Weights of a small image embedding model.
Training: adamw at rate 0.0031, 8400 steps, batches of 512.
Rows from block 5, named by matrix and row number. Rows with one number belong to one channel. Each number is 128 + 24 x the weight over its row's rms, rounded and kept within 0 to 255. All counts start at 0. Numbers have three digits each. After the name is the row's rms in percent of the matrix's.
# convs1: first pointwise conv (model.blocks.5.convs.1.weight, 288x288x1x1), inputs 144-287
# convs3: second pointwise conv (model.blocks.5.convs.3.weight, 288x288x1x1, transposed), outputs 144-287
convs1.6 098:143149114089140111153121151132156138156134118128139147142065148184159125174101108128138124121135115095104126126154127160114114134140112119143145122115164143118072154145147076156136172137091088100127103114080124104151086178109109139175150110189122142145105133133148118159130133144139132132143146130157100121122126074152122110143141128123126160173146144155118104139062126143110094161141123122129104114097129136165135162167142118109133
convs3.6 103:157120182142122130122174116150156121171155127099136146134118161177145111138109111116073134174129069092174134109146122159169150127137135144117121073147097152118116114108147166089072083132172116125102103077099157082115106103126111117102131090113150133144126086129121116151117107166128139088116130129095163103155161142160090143154152120097136158167120123142113131121112113110152104134133154168084115120134129142121148123117122167137128
convs1.7 083:120173142134123123118161162120102110140130101145114114127114088139163157101138137119109102081134161111153125149107127113118169141108168120136137138127119149109097130142135208160099127131128112136098128121136122118126168122092127155112135108143137124128089132136105132124118133110150119105076082149144142136125107135132091181134131155118075092122083138127130176120093115144108096153148134146140092134159114146145085064148102093137123
convs3.7 077:106087104110126111113132101107120130143119151119152158117145147085122082100150135147108120127086117092097117106154160105144116119152127132134075121116167158113125128123161127089152137147134143121120102117138128123144141149204142135132147113117151132088120106153125132118121197129149112102087161122092111100110074133124156120140130119138176145087123115129095157127142112116120091117121093121117105145159158149105120106144139118147145
convs1.8 100:131119166124174157121121116106090143081133148091127156141114089125160120153118159125088143138137098116113113178131121134096162130110133126114123140130170129130103123114109131098091166128099135142165125116147108103150120150148103146137144094179132061187113143176156129118105143091143117135148119156162109164098105113116124148138093114121078154150108137118144125107123075120154119131153118161173113156140053104090144110180121132102089
convs3.8 105:117100168167140148122149091154174146149101125122112138136121161097136108124130073123113114155148199128184157141085114179160135125102145171137132120120123160135104143130122117130102110133119119111121166053129125119151130121066100129124149146125154143151103139139130129134102124139111139100152161162127143098110139125155138156098147131179116102164119088106144092135123157093146141150100137121118161109177114124131145133146119143130122
convs1.9 109:122147142133142098112149103117138116107132179092111139122114118100118094156133118106146134094131182101114124149113170108104124130107112116112125133125151093145130137137124118141131129125163159107120112069133158080117132143129181182124138113142118175120095130125121156136126120140112132135141110137152138137146071093177141142172101155105114125139136114094113150142122146086148084133147139139188114117125168121114109152157150167077154
convs3.9 106:128099118128108167128128079091145106142133140142108102131118108105096092136123130107104136127146127129144139154125154130097123110120131124173133131095147148100185152119153151115140116121139148114141124115135154115128123111130124103118160185171114139140102125140130113149124107146109086137095172095154124099116129152100133134100127105116106115143136163142126165151139148142149111128152133144154100113092147138126095172194110155089172
convs1.10 109:101163157110072109104126098132102105114147165112148109139164125152118110102124124137151114138091103155126136129106137095095133147177141100143073106118127105109133125127118139117105114119150150161102102130144102115122111106118108125133123135132115150113128104134120151136101120148136103101113155144155172100090136151126149138128134142105104112131151093112157091166146125108144137132118095106127127111121112114133060126137120123086082
convs3.10 106:142104135134109171121164120188120111131133133112135140151111137153104076149148138132159104111096107140110128143148140173137111132163157134099081115106116117094174092149144113118134128158145134096121138160143129115104099117134117164166126165113108112111142120120147117129135146121146152141090088129131116097131148100113144156149090148139068119092116110137141062132140118163143120142088128109130127142131127078131117126157151121120109
convs1.11 110:117155150143107152179137156159145123079100114138135119134167138098147158158131108137101150148144168116132095151103130101184125152153159148101103096163199152127101119128108122161167096120147159106105139129126105124124107116180128147172139133142089102179121125123109125156174129099074136146129081144112084132111100127169132117149142121165139175129155136116112128119120133109147128080103104142131109150107173100090142099120147132114114
convs3.11 110:101106116154161105105147118141121101156126123131096141154105105122111152081122099080117139161117105146077100143117139107138159098130104147114128116137131104095134108116162121136101111113156129105133112160097121115054127134127113135087124175106135124144178127108092118107134135113138121146101127099106102051122117138083082134117113128117143127155136107110133149138132142135115151073152122112133103135175093169094149160150152127114137
convs1.12 112:129151145113174165098159120131130133064121143111146116130122115123103145124135120116102155108175088097157163117148118132125132142087159103127092113099140114113148111199131142121134115139132152142160157123192145132141082104130163095104162113148121172130109137133140144123137095177104142164112125135084091113120114130121118126116136146096154133097081082115117114119182117106160140069163137134096113124096149154115120120140082131139140
convs3.12 109:100124132125115117154174102134162121129150135127122133139116082107116128121119161141110078135146115088105159116089142152101158163088135118126159176112158163098119131122100117143122116129157128177110119206139132122184123059169165121175120080138144099136145118092120082130103151144121137106175102141172126115103118112129109125101120132126073095141130112119108135128162092105105115095111115157096140125141141153111161153165128145139156
convs1.13 081:103177145135111127153158096100139083103109098104121096146136160110115075143127168138098091148116152129111129147093094154163136109124132141108142111154147074109130085160150123141108128128150097141149110131152127148115165148173097122182146117176124129104101146159138116097099143128128105135139153126133123153150130093131079152106130091117106139118171121096136107132142121104101116062161123125130117160122145179106089119102139118129138
convs3.13 080:195110107141106160132140130170133128077146125110179115140129151114100165157113139126126139093106130136150105106085135132085109131099117186121123097104133137172104076098129126107115129126103141103094137112121136161121123145110116068110108153127126143094125120146141135138112129159117101102152128153103128155109135114128149076135111092149134140131158126122113183124148098154097068104096140136127139115122145118151176117132147128151138
convs1.14 101:135133085116055170124089122107140139095148123119131114097137151143155095142162094127140099115124147096163090118117152123140104164148120160122122133116157128082110096132128148153142148137055103154110141133107132096125146112101104145126121153156130105152124137109126165168155123161107115151137129131130112130142150126127135146161156130121146143107156136109102097116114117117116104080171078130113122144113124157101159132080141123160112
convs3.14 097:134109144111094172082142115090104098117120102131116118107142177110062100141106114133126138120139114109108144144132142108145089102108134096129104073127126104081130103130154130106087151130103116118112155071140127138122133181130120080138118127159149103114101087165146123128124124150114103110122108113168125100135156146130119168173125135141113121129109092072124170136111120096157077113121120136142126105100107103147126107140116121141092
convs1.15 105:185115132087104166159136163147143126109132147140115118113141134125136172124142143096128111142116088153124148131111120152133146124085110127128105142127128190156162142127088152058139153134160085107111147113128110151122111145119158128122123160124137141132118110102124119105153109118132151132079118147156139148136136129128150108160176126157162130096083125118088098167136103122132120141187141156122148154102114133171140088119155144117097
convs3.15 101:149094172133082132131131148084164145127146147130098112130048132138118098146114145119132131186086133110156136117129147105116110183090113109107095120080131145120139167156126123101125127104135123161152136157105159172114133127121134138118122127101105145111143103148146130151087069147144156125140116092107101110154152144127117125156134144138103103091129117131156090147130154151160158139095124119136097111102125122151129110124121147121096
convs1.16 107:135148116105099099120118138154109105076114140149147164165102118126122165071133096151128159126092131127150174121154150096161134116127118128126096142114128106149141132142106121103105127087101156125119129149117115146107123121106129127101085158111133089128112148106133156166117135121150132141145146119119125151174125141117156115084125127121093149118141184126142104110123128096127141156189179113132125168159079100100104139146165111145131
convs3.16 110:134134132125138141146156144137094112154150152144126112112132119134126124153129130143164119098187059110122154092138135140127125121144151113117147120117131128097166137129180119120121138116136124150115126135113170125173167125148126140152139109132122119118095122135134094144121132136091171108072105125143106081094155092129160136156125182107117095090066164172098192137122147151142124103130156108107173142097173144110120129199108140139160
convs1.17 102:124127141086119088132115145177152102100122115133151150120099114118115109156115113140150132125142148160131119129117119126142119176115132118097131162148169116119141153155148087090156112105126102115167132127066122122126120090157112097142121147153123164166139150145127142108149165104130141116151156138141190128141139132109148136118104133129173145173145104093130143140136189106162117142118107150133136137116094120158105123140174132108171
convs3.17 109:117120146158136090148100089100147138146087096122178115130104050122155173141098137146104123119126184075139116146120099110118135161110123134165116083142159131094072157162091127139085103129103105162093129177125150129127129106059120085155113136145143094105118141133156156152128083129119121121105127150146136119125105124154095075139127157134162136085111151133129097131113135151115153111124133132106143101144148143101132108090167079120147
convs1.18 100:150175099145113103177132106082108156125116144175123133171098139147179111124151126118136197114160120166109125132122113083135123145096131126121111139112114127134144120165141112113114122088123105117126118156139139157090168124107126150153111111132150118114119116153140131139150149130122132133128136148152140137116182145146143187136108141119143172144107138137104129144078174100152147094097151118127170124125128091118123158145108137106122
convs3.18 099:101112109109114127146138099121114059118118129093133090126146122102147131107121134142102098122120137126110113148118127097133101117133106109106159164131141137148084170126086107137142111115109119193097106151120135160126073110134132130127117120144125033113138102105135118088154119126099123118167090159088109119139148138145089139120133121119158079126105142135116097119174122119123106139124098100126109120130159127129135113126163151112113
convs1.19 083:163095114116133091156124119161133129137096118160137123147125168160107134086144126094117102128108153116130152132107149146129151139109114107114087127151110107138138147108129122159145119112128132110114127099107101119138151123116133140129135133115112156140127123133111138093128094131133105138140163123111110175118127147145138137123141107137137130122067093099116091150110133090134157129148151146107121145127124169138129097083089140096124
convs3.19 087:108147147080147084101164148105141132125155166120115124147157147083157151133153132107129111123127115107166143143091153118119116114126136094129120100094150097133149113108116156179125095115141091100131050162142142132118088126147145118158124127099094136144126102135128120155093120143112157132114127096148149112115130150121137159088105155163123120166113142117110167177141107090126144112126193127085124083170135158142091138108156147122093
convs1.20 093:136142128144140104133150128122110102139149148083121133114145150113099128130123127156127117105129125143151163068122105104168124117151092151137131132122159122145087117109138097094138132131151138131121096127065122111130138153150107120091152127126148147153102143164109217148148136125109100111134179152116151144172139156086154130124117138163123148166109104130132085086117186086137136128159065114141165125168183158140149116178165130106116
convs3.20 085:148114113105144155135152107104138113134131142128115101134127114095102104103157138147106174123159111108094138118146157095130097104143130142105173151118090110117133144132118136085109131110148133107167143146112124115158136147159155126132103146133153144136098107145168097105100150169094123152103141133153124120138126099187131159109136151103127114127075153127126171129151107130135091132111095151130125100140131136143100105100149159151145
convs1.21 095:075149124131127132099097174105169130133149091135130085103126141142127097164132156128141152122149111163100134160179108135108114121144104172145145147126156105100103155094137133139119154142119114128116106125130079141126081133177108139138156148136107134136144121136116114149139138108121125154116099095150129111115125043123123137143136122183142106165125100100135073123128124095143125079092120124164100090113126109132145103133118128160173
convs3.21 101:156121136154119104173111129143085159080123122159126115136118106118143130129159141090166124091156146131148133164122119132127123145128100142103143189149094125087141136129092092169135128130142160132096104120058119171101077110116136110113116197125134126105082110112156124122117099110095138125136141116144122074110111155138192116128084089120111111128110098075148119110153125121107158146100134125125072161080117113108135137111115121120144
convs1.22 098:118130122128128126194091117147114100123117165118130132128131112148125141080116103149122126124124111133142127169140122149161113120089106158116110158114088154117143140128135111161117086120114113143117124113089131120092108106121155127107094157131110116140100129129132099155151091102107130114139104122148123119120150137134109077141146154147132196155115140199115109114103152127070106121157091087082088161130207143151145076067152148104154
convs3.22 099:092137127161179139145136133132167109150143164133104107100177096164125141143136093143111107111110084143115096143109135140132156100117137120141158148105154094127100082121146128131131138101132097131129147090131131085080109130140083106134153128139143098110106115127130142110143152145107131119120104142136098098089127177160170142124100080120127144155134158124168141129145154087108117135098127159104143138164119126137120149134145116154123
convs1.23 091:151150102107112125133138118123130136192143153138096128153085142122118127145114125112096071101164122117098144166123137111084145117141152100140137155111161133106138146107143148147158117147112117103124122118109093118144088146110091160141163114142114160143112144162132092058150097131144112138105156096165158174100118109142142124072147124107169110131087126165117117129109157125180134112142133121123104137102134134160105089111148152129127
convs3.23 095:127172112133125159095103152132090113088128149163158098118144118132136116139158111123079140112134140140097097128111158123110096139112115154131157131147100110113097077164155143147133147119152134103120146118109132161120138170176088133141111117090129154162118140155127156121138123155173120122113127122105157134153107147127168134118151104162183147098091098087159163090112111123107152129137178165095115142108128153126135157130107103123152
convs1.24 101:153156167129112141073126138171111131104123144132131096150147151118133148127148150143140174132112152113151116142143116115086104110115158119127142110146141110163108100135098064157129108117127100143083103121156133150115109172155129157149123121160104101139123092147117110100117148123121142104101094117112111100114068129072075103153149119117133145142106126139153131174081113108135151122104163129133139129158141143165069143131096142178178
convs3.24 101:088152114171113157091109145123138126114147111147128154116138123158155136104125160113111169117086122131126154156139112137104097147144105150120151093123127133146139088138118122172148184109161130152080165134150101164150165106086158156120131130097138134147137159155130142140130120125136090151145108163118158155170142119120130142135163208092153143188109082157152116125130146164158102115146163123118168131169135109133147145102120117143100
convs1.25 083:134134085111127159143151113112134118159133142125156138113084176159132121156128131138142123180162105096135114136119137122126120082100147082118161139133145122142108091110115155142135132125095106143145133150144137143156142124128090147099137130158098131171126112136133070178124042107152130134120125125169121148148122124149070044141135145119171135140119133119138119118082082111127139122101155108142122126166147161106125125146096142164102
convs3.25 082:092104117131148114116132126129091114145128095140129132122159114103133121103160141123125117149154166130112136121155148124150155122137124171116117119143114153152125142142106138164120164138185133139109165159147143180112153125148133177132146124122133163178133148094116130165123149058108141162118131139118170113090127132136161156094142139145145102154115146123116129146153156141106143150145097113108139149133109155063123134116176138127160
convs1.26 103:133122162125123120129134116122134113121163151149138155115122141138175072140147168160150112160196158119146135110097093133155139144108104084127163110127100118141184107124116099117145134124116147109084089174079145112116139166154125178108137179120088094097091126122134172143098130202164126126097129145108132146138114114150177130100122129134121137097140143110154095122141107100134122141123111094176112127127148135138157121121161154141078
convs3.26 112:100180087115134150110141089071148146152165154086201129133120127112136152091170170127095136167132104145136116142137128129136123158088126117095101082127164111132080080104151110152136113116138122131116090152093160131168151142147117123089133072123147127191077143121109143147126129116126135109177143123158128140137139114104102107112110094138152112128124122144105113131135128102106110138136157135119145123156098126130159087145097123124128
convs1.27 106:143121130167089110111061150146129147119141126109144125123131076150113122133149140143136145096151119117133121151118130134147074116148122137155167153120129121148119112143132100157131124125111098099108130101139155119120113143133155168135130140145109139116106111142087154162171086117103115121114126135127104075148113132142147132132124124143122154138086084175125151137157184112164133170094079142150081131120162107141138145094137160078139
convs3.27 106:121111136137122162149136125132159093126149144124126115159163118109103142122103161135100117111131099148165119153123118139098150144121125131155169154099101099136151139131145097123115112108126134142134114116126140121143100143122153114105132131144111115108129108170108095114138178170121137131147100116105096164120074168120140145116102106142121158090146113147150148114169098126057102086104127166145124085139125105125111160097129156140124