A small image embedding model, trained from scratch: 1.97M parameters, depths [2, 2, 2, 2].
Rows from block 3 of a small image embedding model, named by matrix and row number. Rows with one number belong to one channel. Each number is 200 + 40 x the weight over its row's rms, rounded and kept within 0 to 999. All counts start at 0. After the name is the row's rms in percent of the matrix's.
After each channel's rows are labels from the 100 images, of 14848, where the channel reaches its highest value: "patch colour" is the nearest of a few named colours to the mean colour under the peak; "top examples" is what is common among them. Only what is clearly more common there than usual is listed. The data: capsule endoscopy frames (Kvasir-Capsule). In brackets: how many of the 100, against the usual share in percent.
# convs1: first pointwise conv (model.blocks.3.convs.1.weight, 160x160x1x1), inputs 0-159
# convs3: second pointwise conv (model.blocks.3.convs.3.weight, 160x160x1x1, transposed), outputs 0-159

convs1.141,092,163,127,165,209,243,190,169,190,258,256,217,239,240,284,161,172,234,104,173,169,207,213,146,114,236,194,163,201,119,228,180,172,217,215,202,185,177,220,225,229,169,226,171,199,218,210,310,295,204,144,196,200,155,211,291,231,238,227,195,274,192,125,128,250,183,245,202,179,206,226,194,231,228,249,204,138,214,187,164,217,107,228,161,196,233,211,119,151,220,218,244,322,215,199,157,161,204,165,247,205,262,242,250,184,154,240,240,180,225,130,205,207,176,165,256,152,226,234,215,213,186,228,196,164,199,227,155,215,228,162,246,190,195,187,190,200,182,119,164,167,112,217,210,206,198,170,178,162,181,217,229,134,169,184,194,210,184,168,166,173
convs3.141,095,246,207,268,187,171,230,256,220,246,212,211,158,213,166,162,233,164,197,165,255,224,199,133,148,202,226,147,192,222,207,203,229,192,168,154,229,188,172,232,153,201,205,242,174,252,237,126,198,211,164,187,162,273,239,178,241,195,247,141,271,163,154,157,138,149,202,161,214,288,229,161,219,194,115,176,175,154,246,225,209,183,164,249,137,275,241,219,229,169,261,207,192,249,136,168,238,240,232,187,155,121,226,121,222,175,194,181,200,157,225,165,168,220,197,182,221,173,231,148,278,172,227,198,183,210,296,179,204,212,197,128,105,256,274,236,196,163,242,156,257,237,185,226,196,146,274,193,223,175,189,240,203,211,226,175,134,225,199,213,278
patch colour: orange (41 vs 13.5)
top examples: finding: foreign body (28 vs 1.6)

convs1.138,097,176,182,215,174,240,190,245,171,193,109,225,192,190,139,232,190,205,218,211,171,111,161,189,206,183,147,205,148,159,199,111,136,180,263,226,226,278,183,227,233,272,224,235,159,180,232,222,224,218,183,196,201,125,172,173,233,104,177,146,153,246,179,174,221,237,80,221,168,244,210,154,190,221,183,180,220,246,183,184,215,257,208,209,256,214,243,158,248,282,165,173,245,118,225,198,170,242,274,206,268,186,189,144,120,233,184,152,245,167,227,218,137,145,186,211,262,153,193,157,190,206,208,208,206,136,181,205,236,223,203,247,223,279,210,193,130,189,138,174,202,224,213,154,147,227,210,200,109,189,178,188,202,165,217,142,151,167,185,167,209
convs3.138,104,140,181,213,202,138,232,241,199,243,174,188,192,248,191,261,225,147,211,157,185,146,143,216,229,165,279,258,166,232,176,184,138,245,241,195,187,162,169,231,157,203,263,229,167,132,218,243,180,174,165,196,221,194,146,164,193,187,179,209,249,216,267,186,143,246,85,178,255,200,171,203,211,221,182,140,190,201,193,204,252,172,151,172,171,214,256,244,137,248,192,237,209,194,151,190,198,202,284,219,203,252,202,132,223,250,187,207,225,275,234,179,283,255,223,190,116,185,221,160,182,241,172,166,200,230,228,220,223,154,209,196,149,198,277,249,302,203,268,110,257,205,149,180,196,298,182,195,209,231,170,183,128,192,155,219,233,233,237,217,195
patch colour: pink (45 vs 0.7)
top examples: finding: foreign body (27 vs 1.6)

convs1.73,095,189,224,196,161,133,238,161,164,182,153,216,207,218,202,187,177,239,164,285,172,196,282,179,179,186,276,230,181,203,191,166,159,168,220,147,177,205,136,161,191,147,224,268,175,229,167,253,175,236,261,297,220,173,184,196,202,221,218,156,180,162,164,190,242,217,180,131,244,237,161,193,220,182,165,150,183,260,206,163,175,204,219,215,164,239,169,204,196,179,169,181,124,149,109,132,133,244,197,256,253,129,229,250,212,191,220,153,127,147,214,324,198,257,186,214,301,173,225,204,256,176,191,163,163,207,169,193,224,257,241,207,232,238,135,189,238,248,231,203,241,181,180,178,293,216,193,219,160,199,187,185,274,198,167,182,237,177,272,211,225
convs3.73,099,159,219,180,255,230,205,186,255,201,269,217,254,251,221,198,227,166,203,148,222,181,182,166,160,195,226,262,182,269,289,218,235,188,197,151,204,227,224,193,218,226,172,194,127,322,242,213,176,201,202,150,154,167,230,197,218,192,247,234,184,186,177,230,237,210,215,197,309,209,147,183,154,184,139,210,235,246,175,194,198,178,185,170,221,186,140,105,209,245,240,267,282,153,155,149,236,171,209,179,212,241,230,207,239,141,301,185,196,217,200,198,211,244,201,197,301,194,219,242,263,181,164,198,134,223,164,287,265,200,228,132,195,222,230,202,185,210,258,150,214,246,237,205,162,203,285,206,233,239,246,202,179,187,131,185,205,204,238,221,282
patch colour: grey (26 vs 9.4)
top examples: finding: foreign body (33 vs 1.6)

convs1.1,100,193,224,173,258,155,196,27,164,163,197,188,193,192,235,170,224,186,150,291,252,172,209,154,200,253,107,171,189,222,154,156,216,195,297,204,247,190,204,153,201,214,190,192,216,230,202,197,209,287,262,190,202,230,203,158,167,257,226,292,146,256,147,151,214,208,200,177,229,214,192,174,256,242,161,211,247,141,240,172,160,263,194,223,169,276,89,236,154,267,145,239,244,192,242,208,243,191,249,179,209,186,214,172,154,190,233,138,169,164,190,190,213,258,157,205,242,210,234,239,271,238,237,220,182,182,200,223,177,254,234,227,190,198,168,169,247,257,127,220,197,194,188,211,240,190,208,171,189,243,200,184,214,148,242,201,235,187,208,156,206
convs3.1,103,214,149,166,206,240,163,255,216,183,173,212,230,210,231,236,160,173,168,228,229,194,201,157,231,200,175,163,238,138,185,207,225,137,168,156,257,228,233,238,229,232,160,173,181,221,248,145,210,246,280,202,198,181,278,267,107,270,180,203,111,169,257,158,178,209,231,181,222,174,203,203,172,223,143,205,199,232,155,246,229,210,199,141,209,167,177,214,218,256,237,166,252,207,182,240,168,174,187,255,173,239,197,160,183,211,230,303,297,128,175,168,153,162,195,187,246,159,226,223,248,145,156,245,171,241,241,151,269,138,166,242,169,179,201,122,315,243,266,146,239,216,199,193,200,243,198,250,228,173,238,224,192,212,210,138,220,161,235,260,217
patch colour: orange (32 vs 13.5)
top examples: finding: angiectasia (76 vs 1.9)

convs1.112,111,225,196,245,198,127,209,194,217,170,242,161,267,204,206,253,265,143,203,188,259,198,192,224,209,223,183,249,148,202,224,176,222,204,244,279,227,180,255,133,167,136,161,228,168,175,164,214,224,204,217,223,78,170,208,194,204,205,237,278,214,246,211,206,225,153,199,186,331,224,139,213,116,240,199,200,148,165,178,234,222,203,220,183,175,260,218,223,175,283,170,232,186,224,198,187,283,243,204,183,125,150,242,189,246,146,244,192,171,195,216,146,223,210,205,132,191,201,176,217,146,158,164,176,168,180,166,178,241,268,318,186,201,268,183,218,195,226,218,195,182,201,195,288,268,190,224,280,194,214,198,227,125,185,202,191,223,253,219,216,144
convs3.112,115,231,219,279,180,219,174,324,200,172,228,138,223,177,212,225,289,133,206,122,190,211,233,208,221,268,172,216,139,194,177,210,162,192,175,238,169,299,157,196,244,258,208,199,205,248,165,218,142,188,173,234,263,159,176,197,228,266,174,220,234,265,218,173,184,239,151,216,186,187,192,169,204,183,194,199,239,192,186,239,207,183,176,176,181,194,194,276,196,176,259,215,199,217,184,220,175,253,254,238,212,236,146,161,237,252,157,212,230,173,242,262,248,202,220,252,175,221,213,142,115,259,259,256,249,265,230,189,211,218,269,191,257,217,158,215,226,175,231,196,216,164,148,199,196,178,227,289,213,291,199,232,194,305,179,177,222,306,189,221,201
patch colour: grey (35 vs 9.4)
top examples: finding: blood fresh (33 vs 0.9)

convs1.8,102,128,208,201,191,186,186,177,191,227,116,244,216,252,176,269,284,222,211,218,206,200,228,144,213,240,192,194,167,248,247,261,196,275,210,240,209,210,151,236,171,252,200,217,203,158,225,246,164,221,167,221,303,156,203,232,206,254,136,245,113,206,249,206,221,207,172,274,170,279,258,212,242,213,121,208,233,166,179,210,244,219,216,226,215,164,224,132,204,229,219,156,210,136,195,262,152,218,291,205,198,247,182,119,167,138,189,146,167,267,217,201,160,217,122,192,127,122,264,156,198,238,180,192,171,189,186,266,174,149,214,227,169,190,180,163,238,235,202,221,234,228,205,186,228,130,191,184,151,208,218,142,146,242,155,223,168,205,203,260,187
convs3.8,108,213,187,133,198,247,249,209,191,268,184,157,232,172,206,272,265,154,278,165,172,211,131,227,154,154,238,230,153,245,246,285,208,236,128,285,175,133,209,228,176,262,183,101,206,250,191,151,200,177,223,230,219,193,213,165,259,175,186,168,145,273,200,216,176,170,209,136,242,182,292,191,195,249,175,164,192,183,181,211,175,270,170,172,207,172,176,174,236,205,213,293,289,164,184,191,239,200,242,284,217,250,217,133,186,194,174,185,181,127,216,158,227,218,203,208,159,183,192,124,189,195,248,203,205,190,168,154,213,169,193,247,192,208,219,196,219,168,250,218,158,226,192,221,148,202,190,304,178,194,222,183,242,125,170,136,238,248,211,205,247
patch colour: pink (25 vs 0.7)
top examples: finding: foreign body (38 vs 1.6)

convs1.150,094,233,156,111,264,214,142,117,207,230,209,175,154,199,148,207,224,184,170,232,203,139,215,130,206,159,217,197,225,217,215,160,208,207,282,171,156,181,239,216,186,160,181,211,188,164,158,221,193,247,222,224,208,255,155,233,195,172,167,196,306,258,190,128,192,191,180,196,216,243,227,212,232,189,235,178,111,167,275,172,201,177,192,229,217,170,250,160,195,259,178,194,233,189,214,278,154,239,210,251,204,197,151,239,125,253,134,188,156,224,109,139,208,172,185,181,117,201,233,238,119,218,224,226,231,179,153,203,168,241,82,152,257,186,147,218,228,249,128,209,200,163,219,248,151,167,191,104,242,198,181,226,231,221,184,168,217,227,234,202,188
convs3.150,093,172,243,236,181,279,239,223,190,178,169,220,191,233,196,189,208,216,181,226,210,246,174,188,202,197,170,196,122,181,217,170,180,223,202,151,206,300,253,226,261,207,168,184,186,195,183,143,105,170,277,205,143,200,206,148,196,245,203,254,212,135,157,273,211,195,226,181,181,188,183,201,264,231,174,243,126,206,159,183,315,230,235,234,205,147,162,246,179,169,268,147,204,196,158,242,248,198,202,171,110,129,222,185,244,187,238,179,211,225,200,180,156,196,108,173,235,269,283,210,204,188,214,183,192,256,235,252,259,260,206,164,196,296,120,208,254,128,243,202,210,162,232,146,248,222,225,149,214,175,162,214,216,235,179,225,166,192,241,207,145
patch colour: grey (29 vs 9.4)
top examples: finding: pylorus (49 vs 3.4)

convs1.121,103,244,214,201,268,153,159,184,224,152,170,155,138,246,155,228,192,226,201,199,176,179,196,218,200,190,247,210,173,171,164,270,178,179,202,205,182,240,176,129,179,149,175,256,262,216,298,202,207,260,242,189,238,269,136,187,157,71,199,206,177,203,203,163,174,249,155,203,221,130,245,253,150,181,177,102,297,197,191,247,147,192,243,174,171,230,184,176,216,196,185,138,214,181,194,225,163,188,195,156,258,198,201,226,205,230,239,204,111,267,274,224,286,209,204,251,221,198,243,179,215,242,175,263,240,167,201,168,182,200,210,149,171,235,196,224,194,238,218,115,192,212,235,212,156,251,246,250,174,141,191,242,177,102,186,181,188,214,207,268,197
convs3.121,100,249,225,185,216,215,151,237,194,183,217,208,139,142,183,154,232,170,230,188,159,215,245,241,123,169,226,159,219,159,223,177,194,284,140,217,119,219,151,93,170,190,185,214,135,152,201,180,150,248,217,274,236,161,159,186,198,202,208,236,193,266,136,158,193,202,185,265,210,218,204,159,229,196,161,236,169,190,232,171,153,210,192,174,212,178,160,310,198,210,237,232,228,242,252,172,179,185,262,202,187,151,206,262,253,251,148,139,212,229,239,220,212,218,209,200,169,168,162,248,134,193,185,206,175,205,123,234,114,213,172,261,247,184,179,306,206,256,264,139,220,282,194,222,141,173,273,214,216,185,164,173,199,253,188,184,212,166,134,188,231
patch colour: grey (33 vs 9.4)
top examples: finding: foreign body (27 vs 1.6); finding: pylorus (25 vs 3.4)

convs1.48,095,200,211,182,203,190,221,222,205,203,123,243,198,193,153,236,212,205,200,125,133,172,225,187,187,210,205,239,240,160,165,184,280,158,207,193,178,254,219,286,282,200,121,192,185,170,233,224,189,194,229,167,193,181,240,225,169,205,149,195,157,176,238,205,235,264,126,191,96,170,165,173,139,202,192,258,236,217,222,244,156,216,255,286,157,174,276,230,217,141,230,187,197,201,185,202,243,260,204,172,165,212,178,249,213,300,126,201,235,162,172,261,203,166,254,245,247,176,218,204,191,229,153,230,191,184,231,186,207,241,127,153,229,137,156,137,210,277,266,161,160,177,179,156,188,217,233,236,160,249,107,198,205,129,184,137,241,252,226,191,215
convs3.48,084,249,196,187,184,203,174,269,168,218,264,231,135,198,195,242,253,227,256,210,250,240,220,202,237,286,148,208,219,195,198,236,247,194,214,195,187,238,243,185,251,131,203,183,210,234,188,203,200,225,179,267,221,187,211,270,124,195,217,198,147,172,161,141,144,139,216,276,232,291,204,263,212,221,169,191,275,192,261,144,139,209,286,215,205,212,219,191,221,216,242,195,206,216,160,181,281,231,138,200,166,154,174,217,240,208,171,200,128,92,199,240,201,150,204,225,222,228,149,237,161,149,227,192,198,186,128,163,167,173,185,205,211,208,189,155,175,126,207,236,208,193,197,149,209,235,91,174,93,184,188,261,197,210,148,187,167,180,227,137,148
patch colour: grey (28 vs 9.4)
top examples: finding: pylorus (31 vs 3.4)